{"crop_scale_min": 0.2, "color_jitter": 0.4, "method": "barlow_twins", "channel_attention": "se", "widths": [32, 56, 96], "projector_hidden": 1024, "projector_hidden_layers": 2, "init": "xavier_uniform", "optimizer": "adamw", "eps": 1e-10, "cautious_weight_decay": true, "lr_schedule": "cosine", "final_lr_fraction": 0.05}
Rows from block 11 of a small self-supervised image encoder, named by matrix and row number. Rows with one number belong to one channel. Each number is 128 + 24 x the weight over its row's rms, rounded and kept within 0 to 255. All counts start at 0. Numbers have three digits each. After the name is the row's rms in percent of the matrix's.
After each channel's rows are labels from the 100 images, of 14848, where the channel reaches its highest value: "strongest on" is what is common among them. Only what is clearly more common there than usual is listed. The data: photos of plants, animals and fungi (iNaturalist). In brackets: how many of the 100.
# convs0: expand pointwise conv (model.blocks.11.convs.0.weight, 576x96x1x1), inputs 0-95
# convs1: depthwise 3x3 conv (model.blocks.11.convs.1.weight, 576x1x3x3), a 3x3 kernel
# convs2: project pointwise conv (model.blocks.11.convs.2.weight, 96x576x1x1, transposed), outputs 0-95

convs0.266 087:135147098129138154119141108144109118141136145090125149120166073074157123133164187137167091135146070120143140146169100102134101136168088126158107119130120136117109117109120165108148132131165118183080158142156147120149107125121146138114115116181120137138138123122110118142150145116140099103
convs1.266 044:119152134094117099086149140
convs2.266 093:117085127133148132089187167087124118112068151141117153113125155137111136076124089138141115125121120145132137122100117160157106109145148088127114122126148143147109132136119165080130122105120154139092108145112160101140136071175113171126103134145122102154150117116098087096127131136097149142
strongest on: phylum Chordata (99); class Aves (95); order Anseriformes (37); family: Anatidae (37)

convs0.274 096:120138088146088162132126130149122122107126146089119138134173089077171141128164176114137082124170079094142165148170106128139108147131100142136098115126132149110134122103105143117143131138160115151068166153133106139123121124116140151113100078169120145138129114093116116146150120133149111124
convs1.274 058:100115144117125168143149168
convs2.274 086:099109157108127160148108137162101143133092112107150145142137126101140120118105136156143138171097137127174066135102095120166133126094132158148151098135109158121144118128144123113094165097087103143128122127125147121101147129156158114126169137141103106086155139123069099074155137158124125149
strongest on: phylum Chordata (97); class Aves (96); order Anseriformes (30); family: Anatidae (30)

convs0.505 117:116113147194097115149164155114121125127113080149176151115148119165132156137121131126139126147086100122141145164151145121172141100158102163137132152113130158096166091137158119160129123111130112102122144138098138113135138156116120084102141110142121114130139156110150166116160164131126056117
convs1.505 130:144147136119076103134155147
convs2.505 117:139124095126195148140088125150132132161143140123134098159104089066145102151106144147136118144172126153128103100117106139123101133100105174103155125151128051117107124115147108140131136132123103142153189128159127117137090116158172141157127169120133101152121133143134124116126120151129143123
strongest on: order Passeriformes (60)

convs0.513 095:117125165126047148165139062139124133146117127134172087114146134112158147132105125106133118132155127097131146184131138122105136142123116197125106126139144143126129107123133169132166139110112183110150123112115120149103110143129126130110110103151138146110121160151157100143133144170159091103
convs1.513 064:076130151156133126133122162
convs2.513 088:101150178141120149146103147115098115110152077156136142145124102121103178139125158116158136147122179146143126156075124139143161127157123148103095145151141107138055115163130069099087142113121151157125144165110140145135116115091144135120130145165118126130139137139130146134160143123138127168
strongest on: order Passeriformes (56)

convs0.496 109:128088139103090146177160099096133114113129126109159136131111153123085146110133105135125145103161143074083132120138141158097131126106154106132115090110121123142121100125111131095134110099104187130091150104163131147153153103171121129094095087151135151092098153100137120136154093142103131129
convs1.496 111:136117144134102174107090124
convs2.496 104:167140172144083116110105095155140122151150111112149128116110125137106136146134165133154113139145143110122123139120161117077112113097126181086143146100156151120114128136134116101146117151110153089165152134111175170099104139134140098130146067069144119187132156150140113134131131133145123129
strongest on: order Passeriformes (53)

convs0.145 090:147088089134139124160161123136116099147150167125119124100141159102150088142148145118130118113162161144117099132107133153133099112143146146135119112140103113141114102121181143167130119121075148123144093088159091110146146076126107142139092166147112136128126100106151110149101160159140125062
convs1.145 068:120134095137160104114114084
convs2.145 093:123103133115132157150151153133081089122146123132128155109114128092133157104180111110138121102107117124094123141137146095109132118122158117155123147082118177121147126121151117143110148107078109127116133121154116132139129134132145121116201106137159121061154102100099151169101120183118125089
strongest on: phylum Chordata (96); class Aves (95); order Accipitriformes (40); family: Accipitridae (34)

convs0.231 089:149078135110095149180144105080151144092133123111137110132123129107132155091125132142157124126189124047121138165152130133102149165123117140092099116138137155125170129126112158104134113128092151134128147131151129117132117112153157114105090085140175146154131172122139129121120123155148132106
convs1.231 096:101115146097090119165123130
convs2.231 100:168113101155147119049137132122165106153105147135116121097168155135124112130142116119096096108109113180156125094160131170171128130128141095135144135141125142097129164111172112101143157153116092146150132144098134139136132119110117143104114099104117124131189106153108151125112111102153088142
strongest on: order Passeriformes (55)

convs0.263 099:129136076137096161146131120144110125118129148091132137143163098065169146120150172111135074125162080081134166143172104110128105140133097133141108125121131159125135127101102146128146122135147116150067166143136110137117121122122143157118106083183123144129136114100113108147148133127146118102
convs1.263 043:105128147106132168132163159
convs2.263 078:134101150111143178145129157140143148136078131105140137122135116091151087119111126153145136160097130151181081125089122121164108141125144130143156104141097142112141111149137144104120155109096114142116104129141149125121166117144154117103155151147101112105156133127075097058166148158108111160
strongest on: phylum Chordata (96); class Aves (95); order Anseriformes (30); family: Anatidae (30)

convs0.223 086:138097111132080153170144113094128102105127114138149132104150137108146149122136105104167119141184110058125137132140102150122134121134096151094111129136138153145180113108128131114133136117087120139115191128168121132123116129149141110087069100145134120146115189120145128133108142144121103090
convs1.223 040:133130150150115095175145107
convs2.223 089:099138075164148117113095181126096120138108123113135131113173114124166118108143078122111095148106130144164107109169148095184123121136116138153138164141136117116119140138159113137109135166142104139130160186067141117120126135127121115127145121148124087150151118118084182123131129108111107139
strongest on: class Aves (86); order Passeriformes (59)

convs0.45 128:112138109135157130117124164155110127131108138092126157162173101099100111155132130123116103144114088131162136168120093118165132140136109128131145102130096162120174109118122155101135148148168076165069166128133123114123148099112152108132145108162108124114157120144105127103171145081104115172
convs1.45 136:163159159147142151144145148
convs2.45 078:121134126087131148143120171087118175125131124162074119146133103126113153086168106133137131153136140085064158140141132117105098135159121132143118149115156139128089071138159130138139136144107121152079105162132124127107146116115174121124152118151135125102109126074144149114115134181123138111
strongest on: phylum Chordata (98); class Aves (94); order Anseriformes (38); family: Anatidae (38)

convs0.411 077:114108147161091124170145110101154099121139090113141144119139158150116149116110103121152130147156114082142160165122127125115134123116140150149146135077134126144165120124151124089149142102080151104062151117121122072098167147163126104120120093147138136131098138095147151169156144128125121085
convs1.411 087:150150147143117150145170159
convs2.411 105:170117154101134146156134138104059123134153122106105131132109102096119163125161134108158129163155121122077093131098154095131121121123131123135099090113146092144135095147118132103150125134090137147170138069187127134111121109131161148141155154145143116114109150111116104146150122178093122116
strongest on: class Aves (88); order Passeriformes (68)