From a checkpoint of a small self-supervised image encoder: arch efficientnet, activation hardswish.
Rows from block 4, named by matrix and row number. Rows with one number belong to one channel. Each number is 128 + 32 x the weight over its row's rms, rounded and kept within 0 to 255. All counts start at 0. Numbers have three digits each.
# convs0: expand pointwise conv (model.blocks.4.convs.0.weight, 336x56x1x1), inputs 0-55
# convs1: depthwise 3x3 conv (model.blocks.4.convs.1.weight, 336x1x3x3), a 3x3 kernel
# convs2: project pointwise conv (model.blocks.4.convs.2.weight, 56x336x1x1, transposed), outputs 0-55
convs0.203:091148196163063177182145107127102132106114116161110140132153079098148088093096079115078139143158087163078147170130165110093120085149106110111137084125098101144132088176
convs1.203:160110105085089088082116118
convs2.203:106109074171167127112144105110132099087135098150054107148136146185089164135128073177137123125080100172136132157118118172119131150197168171146129143164139102176123192148
convs0.204:035119194110147142131141161194117163128116115142123117134111131168075111108140131140094097130114119110153209116095092139083092130122129158170124144096176116176096089180
convs1.204:102107099081163091108092100
convs2.204:111144145142115133162146145186154140153129144144071080138152141154100152089110066151089090087102091111126197200128115182146131118169155171178091116149140123173161162156
convs0.205:146202120160144103106152071112144142151155100159127170134147072199064106118111081152099152181130122160146186118088095156146100111147169141085097107144115133172109136165
convs1.205:140121107105099079108083079
convs2.205:141180149112106152138126089121154123104148117134056102148128139134133134127102055137148086113084157213147129128113192118170154118132124161127062111086078117203153144112
convs0.206:154165115160084164085137053086148192125131119158143151123136089146079132103076111164137096149065108132120171161091097178132115084089145177123104148158106117165120169119
convs1.206:121104104152161096174123072
convs2.206:136136100112191134143075099123137080117175120162143117191189114118126147161106205100152110107164175111118121087087154140096180152150144136099070171112152135134098153079
convs0.207:079176074110155110118134149082131093114159122120132130179119133141135147109073135067174119192107117117108116129129077186173086085168124154155104081076124169159085148113
convs1.207:113100173173090098128165109
convs2.207:147139204138189098117128114133126133119167162104113105059077193127124146117138147156134152093161061087188124143094131155159093133117172106139091118148124166162141069102
convs0.208:097139130144134116138174142156098188105088107102095136107128162099104118100127103146046140122126084077085134158125133148120067116107119151174147127108133066211192093147
convs1.208:092105162116113156153165072
convs2.208:140172115140148068111156090102050126047160133135144110139117144048141116071116148134111201140115147092084075113143162120147068118164106126121119128127097127158138119112
convs0.209:117142130180088129136113107079154176144122109156142162138142067119174122086062091123091113119134102195085137190130116162146091043102118105118102084120091103156124116119
convs1.209:175181171122105109113097113
convs2.209:129109138195105183164092137091133119135099111096115097180130114182158086164106071105120129123171134162089160134122113170069195142156091099131095170125071117140106112095
convs0.210:086154157129140145128132103087170120076131207105087165136187140182121104107138134125132165104104174090126135113087160191137086144174107108130123087064162097179125139116
convs1.210:091157090144136080161108089
convs2.210:129115136161161124103199130203095136119140151138178130115119103137093116117201161158107182092136130144132159122145095108151163132184104186105142145119172105165081140054
convs0.211:056107177129141152166164180124119135090120085102095130113138189093162106097155085128094138116146098096077138142134172132113137136126110133203146118078151072198147101141
convs1.211:122164153135053124103140156
convs2.211:156152082152134125104082085082118166110155088133134141147110167102177144106089067132124137160077154142125109096194127053099116094076164108169127142166086179121134121139
convs0.212:101186134090179171101125092132153109107158173088080131115161126192084117110133116089134116117090128081142151116092121196129105129152138085116086135046166158157090113141
convs1.212:159111127121072089142083095
convs2.212:166205145075122104139133067090097172136120122151167126084122123129186075145117126113075144190058123155116151142136120098134128135142131132080089107181134123137174126182
convs0.213:107126114090144109081150143088159101087147180067110138135160191160104190138141161132130120105091145106154182103102104180141109134122162146193142157059188131160129130133
convs1.213:103139068101158099130176137
convs2.213:099075096162142100112061078132129102140203165076141135071112098140136128133149133143155158099194144074092100122148128153123139111151165063107157092125095143102084128100
convs0.214:119100178093101115175125180111054156141127096113136095106150130092104128156149096151098140106184125140135136149162202114068109199137158134170137166168115133087100080132
convs1.214:131145135158045153136120147
convs2.214:149188128187146162098103084160132145173101134083132198127140154178149133125101123130200117154110224134129137090128058126133128102125114116126141113112179152164108148115
convs0.215:123174135092178231070110110125159090084151179093102166161127118161112103116130107114130122145081153125106149114093139123168149138154119109102106098048122128196126126126
convs1.215:146164138146165098173144077
convs2.215:159094115166137066160127121161112086125141094086111117177177117112071169107112095181091130124122149126131163085163111161118172096157164166125114186147098195078125135095
convs0.216:128054082122156094118136126099159078091152152134063080128168206115177176127144184100129149167129148134152137088150120151133110119109169132151156167083164139153116132082
convs1.216:074089078157143162132127129
convs2.216:114102113136064107148122149064166092083160179110096129143184159136149159087132189129132109112101151145127151138087083181082130081111100193084089154110098100128139120103
convs0.217:120045187140130132138129106177110134099135106143139084114155130088115119152173078187106151080119150127137124114161194121120169203140134120113142162217144136102131131106
convs1.217:132117098156149055131165111
convs2.217:159217159106090118191136140122077156135133100062156165090114107175108121181119143076108130172141163134177147124130102139104129129071157147096120161130146131197127109127
convs0.218:066142122072169172111150086138145118112150193070069129145163131198083132134136142114135136108092121075123135106083134198134095139154129121138100131062142136174100123128
convs1.218:102101137115101170082099082
convs2.218:114182142128133117140126078062153137122124138104129218092143072128152134071111134126097120155104131176087145196106076119126130070163093130104094060106113132155113125136
convs0.219:123159131061087177075087085124140095141155174122161127112121106089166078155138135095116064072163091114133108156134178066099135149121136056099149149122148134111135109152
convs1.219:129161121075138148079083149
convs2.219:193144147091141136153143095091135078136104097155095133135137116174137144202065100076156167158112114173141105087102112177084095159091153118139117117083093174085109113142
convs0.220:159084125170192093077117123161106096087169128079163090093109169139106173112100083103160107119085089167151114094160164071157155116145118179109163097160129158101132144120
convs1.220:124123100116192131087140079
convs2.220:108118141143096186144106118092156161115107057127136149092079155135142078151125104160170132167139126108122117169129149162120083116082136140127000126117121119082134116143
convs0.221:075172123087181168105137094145147100114143183072089138107166141200069140143139112078153118099098148105140148095100131184149113153155137091120089126070166160141093129126
convs1.221:122090096101079089105093110
convs2.221:083097132117145100181118097107085171144113142147105164115169133092141097186119090161062130164048158124080132105162098123050115115123167092128124124155101116095145087135
convs0.222:104159132112178152063094066150174101108141175053097155138144139187101084114124089106146139108099162105130172114111110140135132118156144070105115109064141148190107125126
convs1.222:168144123169107080140089092
convs2.222:169130189183111104175144196077147141134121130117110142155118159182119146087126144129107130100136164179092155155122120134217120122122068144168096052126121110112158119117
convs0.223:123143149074149146098180091148147097122158162099071123100184110156073127162153135128123140106083153098144205098132086170095127140136169137099173168082173152175097136128
convs1.223:099120102091113102075100086
convs2.223:095097096085119089149121097150101114153164137077054104124187136089101145096162120183111162148100146071126143060145121137082111123114156121114091191141078161134156110152
convs0.224:147124097205125099133164185118090135132114088103157099059101138090139155116089062092160105148102093181140083111174152109120152131116118156145146163189106163115165159132
convs1.224:088095087135171121097113088
convs2.224:143117165156122123111093134131121150130183098082138092075074167112157100175122073106166128155160105130178115092204163123125134139083187123105129141178062172127113123132
convs0.225:170094171136113090208151138112089155138127081163080128128133083134176130149136166164140187197105194134162124075134120141171126140114147137074108132133102132126085103097
convs1.225:152179191115138162141136148
convs2.225:121147181094128169085094101094102146122160153164160148107128108087202138124084152080151096126193120104154084131139170091131114111112144053132188081138147157132148110163
convs0.226:068158135082199164087140117147131129112149178089086110101150159170064149152140130094143109098088138082165160101086142180098132158133139100146118162071177156142098135120
convs1.226:087086078115113091117114094
convs2.226:095077144158132095177127091168106095196168164088075114141162074091115111138135131152082164162067151103102135126136087110054143105157162109107118159149101123103152108145
convs0.227:120161196142101231096111112127165111072149169108123135148106104162119075099177122118125117073144134143118141146109141128167152171169113056130120118078173109153146144141
convs1.227:168084113115067140118121164
convs2.227:116123132115114188094080129174205064130136154149112110101128048155138097095138172138105145083107186165121129134109147127160133106184080161116154157117106113145097138073
convs0.228:100159145132188179104120134163162090135130152087121130137160136217139128110139105063152135150065127124128107119066159175169127151161112089111097113046153148152112128142
convs1.228:198145167140131146167119148
convs2.228:172097112148102099138113140092115118128127086138106140149080088073136188078074154146126130160097182096142117142140077137131127051130185157107164127118073152063147159118
convs0.229:086126140084122162152141158075150059135153182073067077106150167168137118130122162068146128129177101117105136111161134141083112175159127102117155119063115170105111100134
convs1.229:168102085144106111124191141
convs2.229:138139209144157106126174116171126164105095156122158112139156148132126147111210120158132205158126151147147138103175125142231160114126102149109132102137139125189098114115
convs0.230:051155115101171148127142106131177121110159183077080150117175144184075141110128079097126138119114132084093134139098149206145090154162122105136120115069153135177113136132
convs1.230:133134151130097108180107192
convs2.230:110139113111132079130058056156147127160154111146123111154091197121098156166122134164137153121071162091112117063127129152106109114148169187111138162197098141116088151103
convs0.231:097138078137130114161090150164163109147116137130152150155096075163111140130123148089189073094099123178145085138072138183166170129167105182136065115130108179113098168124
convs1.231:105084094148155163080100117
convs2.231:131146125097105036139074128158109145176126116125187151124087075166125074183174167087121126126178150163167111100161165125108136149123136101098179108174129132099149132140
convs0.232:088171115150101149154088154152161123147093134116154159155089074175121092102132123097160087081117116169118095161054128192179165139173095152142062117103111127116122164127
convs1.232:175133118149087089159172146
convs2.232:143155149069105123161140169053115198131117113085153181108108066109135117081140128134104158174171122118138139145151148157201078133095135108122128107095079142152107080112
convs0.233:089158091158107153149085145152170129147097134127155164156093059185109128103116121089179082085108108166123093159068108182166166118168080153151078119112116140120109160132
convs1.233:132121094087102083114183148
convs2.233:189172108100102097169160154094107146164089103179176179138106074125219127131106158075120112166124096128120120140170125104142096173116112157100150113119143114190141101139
convs0.234:081117103173147119197111145138137114166091132101154103124071126154154156108137138109132114169122131113107098114144077229176133198182116167121113130136075150126120077140
convs1.234:126173120097089191152133117
convs2.234:139158161102179111164150131063095171118131161129090093100072114114117127070141188104159142167113128097082091175072087171159082135162090124124120113108094128115146081126
convs0.235:139134108102126127134097115159121087148109109169110100127149157152149160166117143126177099143086192126219138055120111135133170126133157162088121136156173179103059160080
convs1.235:123133125180131051145136112
convs2.235:136127173126135105160160117027097117079122179083112129084078146068145092075142172113115144101111143114111108132150144094137105145145092143140134128111071113200148082128
convs0.236:080126157181146118195148182151126161154052122122118127114097109173129148131116144146161161143131159133155094135090070180137143160179078159128051118138098131095091114139
convs1.236:142101113149092088175101086
convs2.236:147176173115097109157151117154112090185090190142106123076109141149157156117081143071111085138126162183160118160115128067121111142083107139070160121061159146130146099137
convs0.237:096216139141159123123077109120185185177085135121171177126069047165138089125081134114128113150135144134144112144092101117142100106134122140113074086138109110112129099161
convs1.237:178106101173127079146123100
convs2.237:152141104147184135163133134103094139106094094169145092106114152122116109125073199140029108149114129104169202168114145103138085123078141127148078149113170099156126112134
convs0.238:099106146163128066198137168149089124131113136149122089130131138145144182097126138116173149135091176127130090125121157180185129187195073141127079097126106144129089107071
convs1.238:099131176115102176115129181
convs2.238:140151132113113127191109122106147115165210092096096115156122106164129163121139119119137147131215194146105114136135118149186182148152132106121145140141049156110180137178
convs0.239:142085131122121079149133169100102097120115199057124104135151153209097166144167153071173155130126167152117115091130116160181183162139072131120124132089151117137146148108
convs1.239:149139195132090163161128147
convs2.239:152163114095081115150128105102111103100197080106129090097117108115112114134095123106113100122191114123111132208124164134130185108158129176124135177175091133164195159181
convs0.240:125112137090202144094108073132114111111169158136135110144205135142089124165162166129112137126149165106160168098129105088117109117127134016086113095111147169116117081110
convs1.240:151137144138043137157120135
convs2.240:131127139168076149159191143138149171138072119139118113156101152141100114089118116143152125092116062150070143128132111201167156165137098186177154167135108095192111161115
convs0.241:119105090142143081199106151151130113152089144155122099132119115149139166150131176072207124127107159185128067107093145159182151175163114174130112126148102165092095161099
convs1.241:062098129101124160085130147
convs2.241:159133150096105114180080119123115125178163110072139121156151086199120131171195137101131171110191185131132118143128137142127174185146100079122135130111054157102125127131
convs0.242:102170104138096145153092148146172136145102144113160169149094069176105092107149109103166074081116106169114116159064110188163157144159073158154057114100118115136139150137
convs1.242:171131124146096080186122114
convs2.242:087111129099123125133180134032099140087097113168057124088151178069163130094108135152124146157118138119150133134168157167122090116116127179183129182093135114172144106122
convs0.243:162117126147136103121100050102073102165156082172170092096155101102128161183115132134141163174141146148163142090164114109072142126125180110090192129168145178105097135122
convs1.243:142123123177072183137145135
convs2.243:122104159172093169132165157164130165116041196094168135123137117147167130099124096092116151080141086098121141137147105159169160156165092202173129117131161102172114138128
convs0.244:138076077135179159126166139163136116130122117097081031104109155111141191093113082094146154161124081151076100130170113128130149135153149135103113173161140191112141149104
convs1.244:141142108109109190136170173
convs2.244:098135170130130127122172200129145172096132179109117123076100161102152102142181090111111107128114091118101155109163148134160115159151089126211138158057104103150124107058
convs0.245:168125123151137140071132178085130142118123118108159159143075145120095131134068112155148052107088104116118195134118109145144147097093133205224119178123135128124143145134
convs1.245:174087123177093119161104126
convs2.245:111130127184103098146116151111118088120170127102164129116151125125120160149115081097153132079217097115106095147158156110154153149181089184178115090165097166162143088191
convs0.246:081165116134111152146096144132180132138101138099153155157099064176115119114117111084174086084119112159127110155076105205168148138163071157167073103083113147150113148150
convs1.246:087127062134136143103174144
convs2.246:183183181070096113112128116108092156153120101143160179107144077144159137159082100131125151155125137137116160142194088098123115128111134131046179073135121177099144119162
convs0.247:134104079126139086134113140166129083146138154113113092136139131140104185156122171090183104121094142138150064092098146197161151159182130175107121137170134186118108164057
convs1.247:093098103158136162075096105
convs2.247:108142135099108047177127056119097133123128133115124162097141106129132125113189169114117152171125155103183101058166105173077092142170103142079170095108117172115139127145