python train.py --arch="efficientnet" --model="self-supervised image encoder" --image_size=32 --activation="hardswish" --depths=[3, 6, 6] --init="xavier_uniform" --residual_init="scaled_by_depth" --lr=0.0036 --eps=1e-10 --cautious_weight_decay=true --batch_size=256 --epochs=48.0 --lr_schedule="cosine" --final_lr_fraction=0.05 --warmup_steps=730
Rows from block 7 of a small self-supervised image encoder, named by matrix and row number. Rows with one number belong to one channel. Each number is 128 + 24 x the weight over its row's rms, rounded and kept within 0 to 255. All counts start at 0.
After each channel's rows are labels from the 100 images, of 14848, where the channel reaches its highest value: "top examples" is what is common among them. Only what is clearly more common there than usual is listed. The data: photos of plants, animals and fungi (iNaturalist). In brackets: how many of the 100.
# convs0: expand pointwise conv (model.blocks.7.convs.0.weight, 336x56x1x1), inputs 0-55
# convs1: depthwise 3x3 conv (model.blocks.7.convs.1.weight, 336x1x3x3), a 3x3 kernel
# convs2: project pointwise conv (model.blocks.7.convs.2.weight, 56x336x1x1, transposed), outputs 0-55

convs0.15 [176 126  90 140 147 121 121 108 140  92 135 130 107 155 114  97 126 112 109 105 170 123 182 146 108  98 163  91 155 110 148 128 141 141 144  95 100 165 146 109 172 142 122 114 127 121 116 135 107 111 112 151 126 164 151  88]
convs1.15 [116 128  85 120 148 120 143  96  91]
convs2.15 [138 161  79 117 129 117 121  96 131 143 152 140 170 104 134 138 165 164 119 107 116 193 143 138 129 115 120 136 160 124 142 135 121 136 154 112 146  78  77 130 169 123 129 136 126 159 158  99 104 132 144 125 151  94 133  99]
top examples: class Aves (86)

convs0.186 [132 149 155  99 121 122 140 161 181  88 115 118 107 107  85 119 115 161 132 143 117 103 162 145 135 133 137 119 118 160 177 134 152 153 130 165 133 139 115  88 140 134  84 129 119 110 140 132 111  59 148 115 133 120 106 153]
convs1.186 [ 84 105  90 123 153 120 121 145 115]
convs2.186 [ 95  79 114 118 131 112 130 153 131  99 122 157 117  77 143 158 111 135 158 143 144 171 135 132 131 133 107 132 145 105 148 104 108  92 112 125 174 103  97 139  89 100 122 128 107 129 147 126  76 105 164 103  90 103 122 123]
top examples: class Aves (98); phylum Chordata (98); order Accipitriformes (45); family: Accipitridae (41)

convs0.101 [105  73 140 100 158 156 136 169 165 140  82 145  98 115 100 148  81  97 143 126 153 109 110 143 131 136 120 153 131 139 166 146 108 120 130 147 137 144 152  85  98 105 133 121 144 115 149 126 109 137 168  95 103 116 121 150]
convs1.101 [114 105 134  90  98 112 138  97 100]
convs2.101 [120  94 149 131 125 138 122 171 143 130 107 102  95 167  85 121  93 101 139 141 145 112 125 153 104 135  96 137 133 148 149 136  75 126 124 137 152 146 152 102 147 160 113 141 162 175 186 143 106 137 121 125 162 131 157 112]
top examples: class Aves (90)

convs0.172 [139 141  85 122 147 110 142 187 125 152 121 144 123 111 119 158  71  95 140 126 141 167  90 129 105 122 113 151 109 138 143 120 116 112 110 163 128  98  93 188 112 106 118 142 140 160 148 128 159 137 131 106 171 143 139 120]
convs1.172 [123 115 133 111  75 104 124  94 116]
convs2.172 [113 106 128 150 101 105 125 110 114 112  92 117 124 127 149  75 115 148 129 151 139 139  59 139 153 163 117 156 124 140  80 157 132 144 174 172 105 142 102 145 134 158 158 131 109 117 108 139 142 129 112 172 109 129 147 135]
top examples: class Aves (86); order Accipitriformes (42); family: Accipitridae (32)

convs0.59 [116 125 118 134 131 118 103 132 151  85 136 139  81 176 104  80 132 125 147 127 136 109 129 154 115 115 165 106 162 144 146 123 121 149  88 117 152 145 150 146 189 127  80 135 143 102 153 144  92 102 114 143 109 102 136 103]
convs1.59 [144 110  80 147 117 134 101 160 136]
convs2.59 [136 125 121  95 142 149 100 138 126 127  91 163 147 154 154 138 146  91  96 122 108 140 101 147 140 145 122 115 136 123 173  97 138 105 150  99 148 142 141 127 139  87 118 115 165  84 141 111  83 119 116  93 164 103 164  87]
top examples: class Aves (84); order Charadriiformes (34)

convs0.120 [136 136  82 113  88  63 104  79  78 140 147 150 159 119 158 132 141 170 128 132 119 118 144 140 114 134 120 131 117 132 111 142 132 118 125  79 128 160  97 163 126 108 143 124 135 139 128 132 113 165  89 141 123 159 141  96]
convs1.120 [110 141 155 107 149 133  88 143  93]
convs2.120 [136 142 106 146 100 137 158 121 128 136 160  91 176 136 105 142 148 142 169  75 109 143 150 132 122 120 120  98 154 126 138 123  84 148 104  76 156  82 109 122 143 169 137 151 118 162 163 120 104 124 120 116 148 117 144 116]
top examples: class Aves (89); order Accipitriformes (25)

convs0.329 [146 143  81 144 100  91 134 114 107 170 111 147 149 128  98 149 157 129 154 106  86 105 116 153 148 141  86 165 115 119 124 131 139 150 130  89 149 120 121 106 139 116 125 179 123 157 131 138 139 189 101 121 112 147 158 128]
convs1.329 [150 136 146 103 103 116 108  86 101]
convs2.329 [ 87  95 119 123 140  85 134 146 143  98 102 112 134 143 158  86 119 102 154 161 163 120 129 125 123 166 138 108 104 173 134 149 126  89 107 165  99 157  84 155 118 116 110 120 129 123 124 158 125 116  99 126 107 123  76 127]
top examples: class Aves (87)

convs0.300 [133 122 179 159 157 135 100 123  96 153 120 149 116 136 102 139 115  90 130 133 120 117 106 108 123 171 133 168 130 141 129 126 127  91 136 179  85 138  97 132 187 153 125 141 136 105 108 119 168 141 121 154 133  85 129 104]
convs1.300 [107 152 153 116 169 164 125 148 132]
convs2.300 [111  98 116 118 129 102 139 118 133 107 131 129 118 139 126 102 107 138 137 124 131 143 111 120 154 120 138 105 136 161 116 169 113  76 132 114 114 123 125 128  47 127 174 125 139  70 112 171 138 145 114 161  76 128  98 132]
top examples: class Aves (90); order Passeriformes (50)

convs0.286 [107 147 135 131 134 121 141 161 145 149 145 180 119 125 130 124  96 120 134 125 129 133 116 121 102 151 136 146  88 134 125 155  93 130 113 142 165  89 133 130 117  69 124 131 117 139 160 133 153 105  99  93 180 163  87 179]
convs1.286 [115 111 118  93 107  94 124  92 106]
convs2.286 [147 110 106 154 124  97 101  90 125 138 153 106 144 120 150 121 111 149 167 146 126 150  68 141 156 147 148 151 131 133  80 171 127  89 116 161 127 133  75 152 122 162 122 152 113 130 103 152 143 129 148 166 116 104 130 127]
top examples: class Aves (88); order Passeriformes (62)

convs0.246 [ 81  80 149 165 141 122 114 138 107 159  79 127 121 164 143 150 129  95  99 158 119 120 104 142 149 154 103 135 114 140 132 161  96 154 141 113 106 151 145  66 107 137 129 151 152 105 139 157 138 135 140 154  98 124 123 114]
convs1.246 [ 87 121 126  85 130 126  89 130 120]
convs2.246 [114 114 148 107 122 112 144 137 147 118  94 118 149 122 113 127 105  97 117 150 136 126 130 168 172 123 148 126 162 128 165 104 137  77 137 130  90 178 113 143  81 154  92 116 129 140 104 142 125 116 124 169 123  99 126  69]
top examples: class Aves (83)

convs0.168 [ 73 175 158 109 144 110 126 113  99 160 126 132 173 131 114 147 128 143 122 111 141 104 117 142 159 129  83 142 135  95 109 108 153 138 172 153 104 116 127 136 130 140 140 140 142  86 122 147 185 139 143 167 165 107 126 131]
convs1.168 [160 172 162 135 151 134 144 142 131]
convs2.168 [128  87 131 173 157  97 123 148 125 113  96 141  86 149  97 123 113 122 123 156 132 123  98 150 109 123 120 172 109 169 162 134 119 143 100 136 147 155 122 116  99 112 106  93 181 137 120 127  84 144 103 126 124 172 151 125]
top examples: class Aves (97); phylum Chordata (97); order Accipitriformes (45); family: Accipitridae (37)

convs0.111 [141 115 132 136  95  77  99 117 122 119 157 136 168 108 139 115 150 150 129 119 148 132 173 124 123 122 144 105 140 131 104 140 127 125  98  89  92 188 104 128 121 163 112 159 109 162  93 164  98 120  96 117 134 163 145 106]
convs1.111 [139  81 136 168 106 112 141 111 126]
convs2.111 [106 120 121 113 101 140  90 146 113 102 141  82 132 170 136 150 123 121 152 120 104 121 101 128 110 109 147 107 158 117 117 146  81 122  73  82 135  90  94 129 135 117 121 169 124 156 116 169 103 118 158 133 120 110  93 105]
top examples: order Accipitriformes (25)

convs0.282 [185 149 151 114 113 136 109 140 143  71 105 133 153 165 166 106 136 149  85 129 142 153 105 125 146 118  89 115 116 108 138 138 123 113 146 161 120 155 123 145 163  97 163 100 138 127 112 124 128 100 109 156 163 123  90 152]
convs1.282 [125 141 123 130 181 157 103 153 140]
convs2.282 [135  93 151 153 162 129 123 125 161  94 101 165 121 114 135  89 146 119  93 149 153 166 114 114 155 155 146 123 119 148 116 123 105 105 121 123 102 133 113 133 110 124 180 132 124  93 103 180 143 115 123 162  89 151 138 172]
top examples: class Aves (93); phylum Chordata (93); order Accipitriformes (45); family: Accipitridae (39)

convs0.98 [123 168 118 138 179  93 140 104 138 183 165 105 143  88 109 128 122 141 117 113 142 148 145 112 128 132 158  77 119 104 123 148 167 179 157 143  90 121 108 118 109 152 140 129 117 144 101 126 132  97 161 121 155 132 114 129]
convs1.98 [137 126 123 119  81 113  98  93 106]
convs2.98 [111  96 122 132 162 102 128 149 153 119 108 109 138 180 139 114 121 102 126 164 136 113  97 138 156 151 135 162 114 146 106 150 110 120 113 153 116 132 118 136  71 113 111 144 123 147 150 135 163 138 156 166  67 139 104 174]
top examples: class Aves (84)

convs0.287 [144 131 111 129 114 127 116 118 110 149 141  69 157 142 172 119  99  89 133 149 124 187 113 129 115 114 121  94 141 120  94 104 137 121 134 157 120 130 107 172 145 160 139 152 123 160  73 146 150 133 132 138 173 104 142 106]
convs1.287 [162 108 125 107 161  99 123  94 117]
convs2.287 [180 145 139 132 140 144 137 168 144 151  91 135 138 120 129 129 107 119 125 180 121 101 106  96 143 109 137 116  95 143 142 110 131 161 158 186 109 143 152 128  98 141 135  98 175 132  90 142 149 101 162 109 155 143 112 115]
top examples: class Aves (89); order Passeriformes (53)

convs0.45 [121  75 150 177 127 125  93 137 119 172 116 122 109 162 127 145 145 124 123 148 120  84 120 119 144 158  81 157  97 142 100 137  94 146 151 143 111 151 153  93 117 158 122 129 153 141 137 150 171 152 132 130 161 146 144 101]
convs1.45 [111  87 110 147  94 124 142  94 127]
convs2.45 [125 192 121 115 145 105 114 125 142 135 162 145 120 119 160  82 108 177 142 139 138 149 149 128  96 102 125  85 129 135 127 103 153 124 101 133 114 106 121 166 126 146 153 152 125 142 116 155 132  81 116 153 157 104  74 116]
top examples: class Aves (86); order Anseriformes (29); family: Anatidae (29)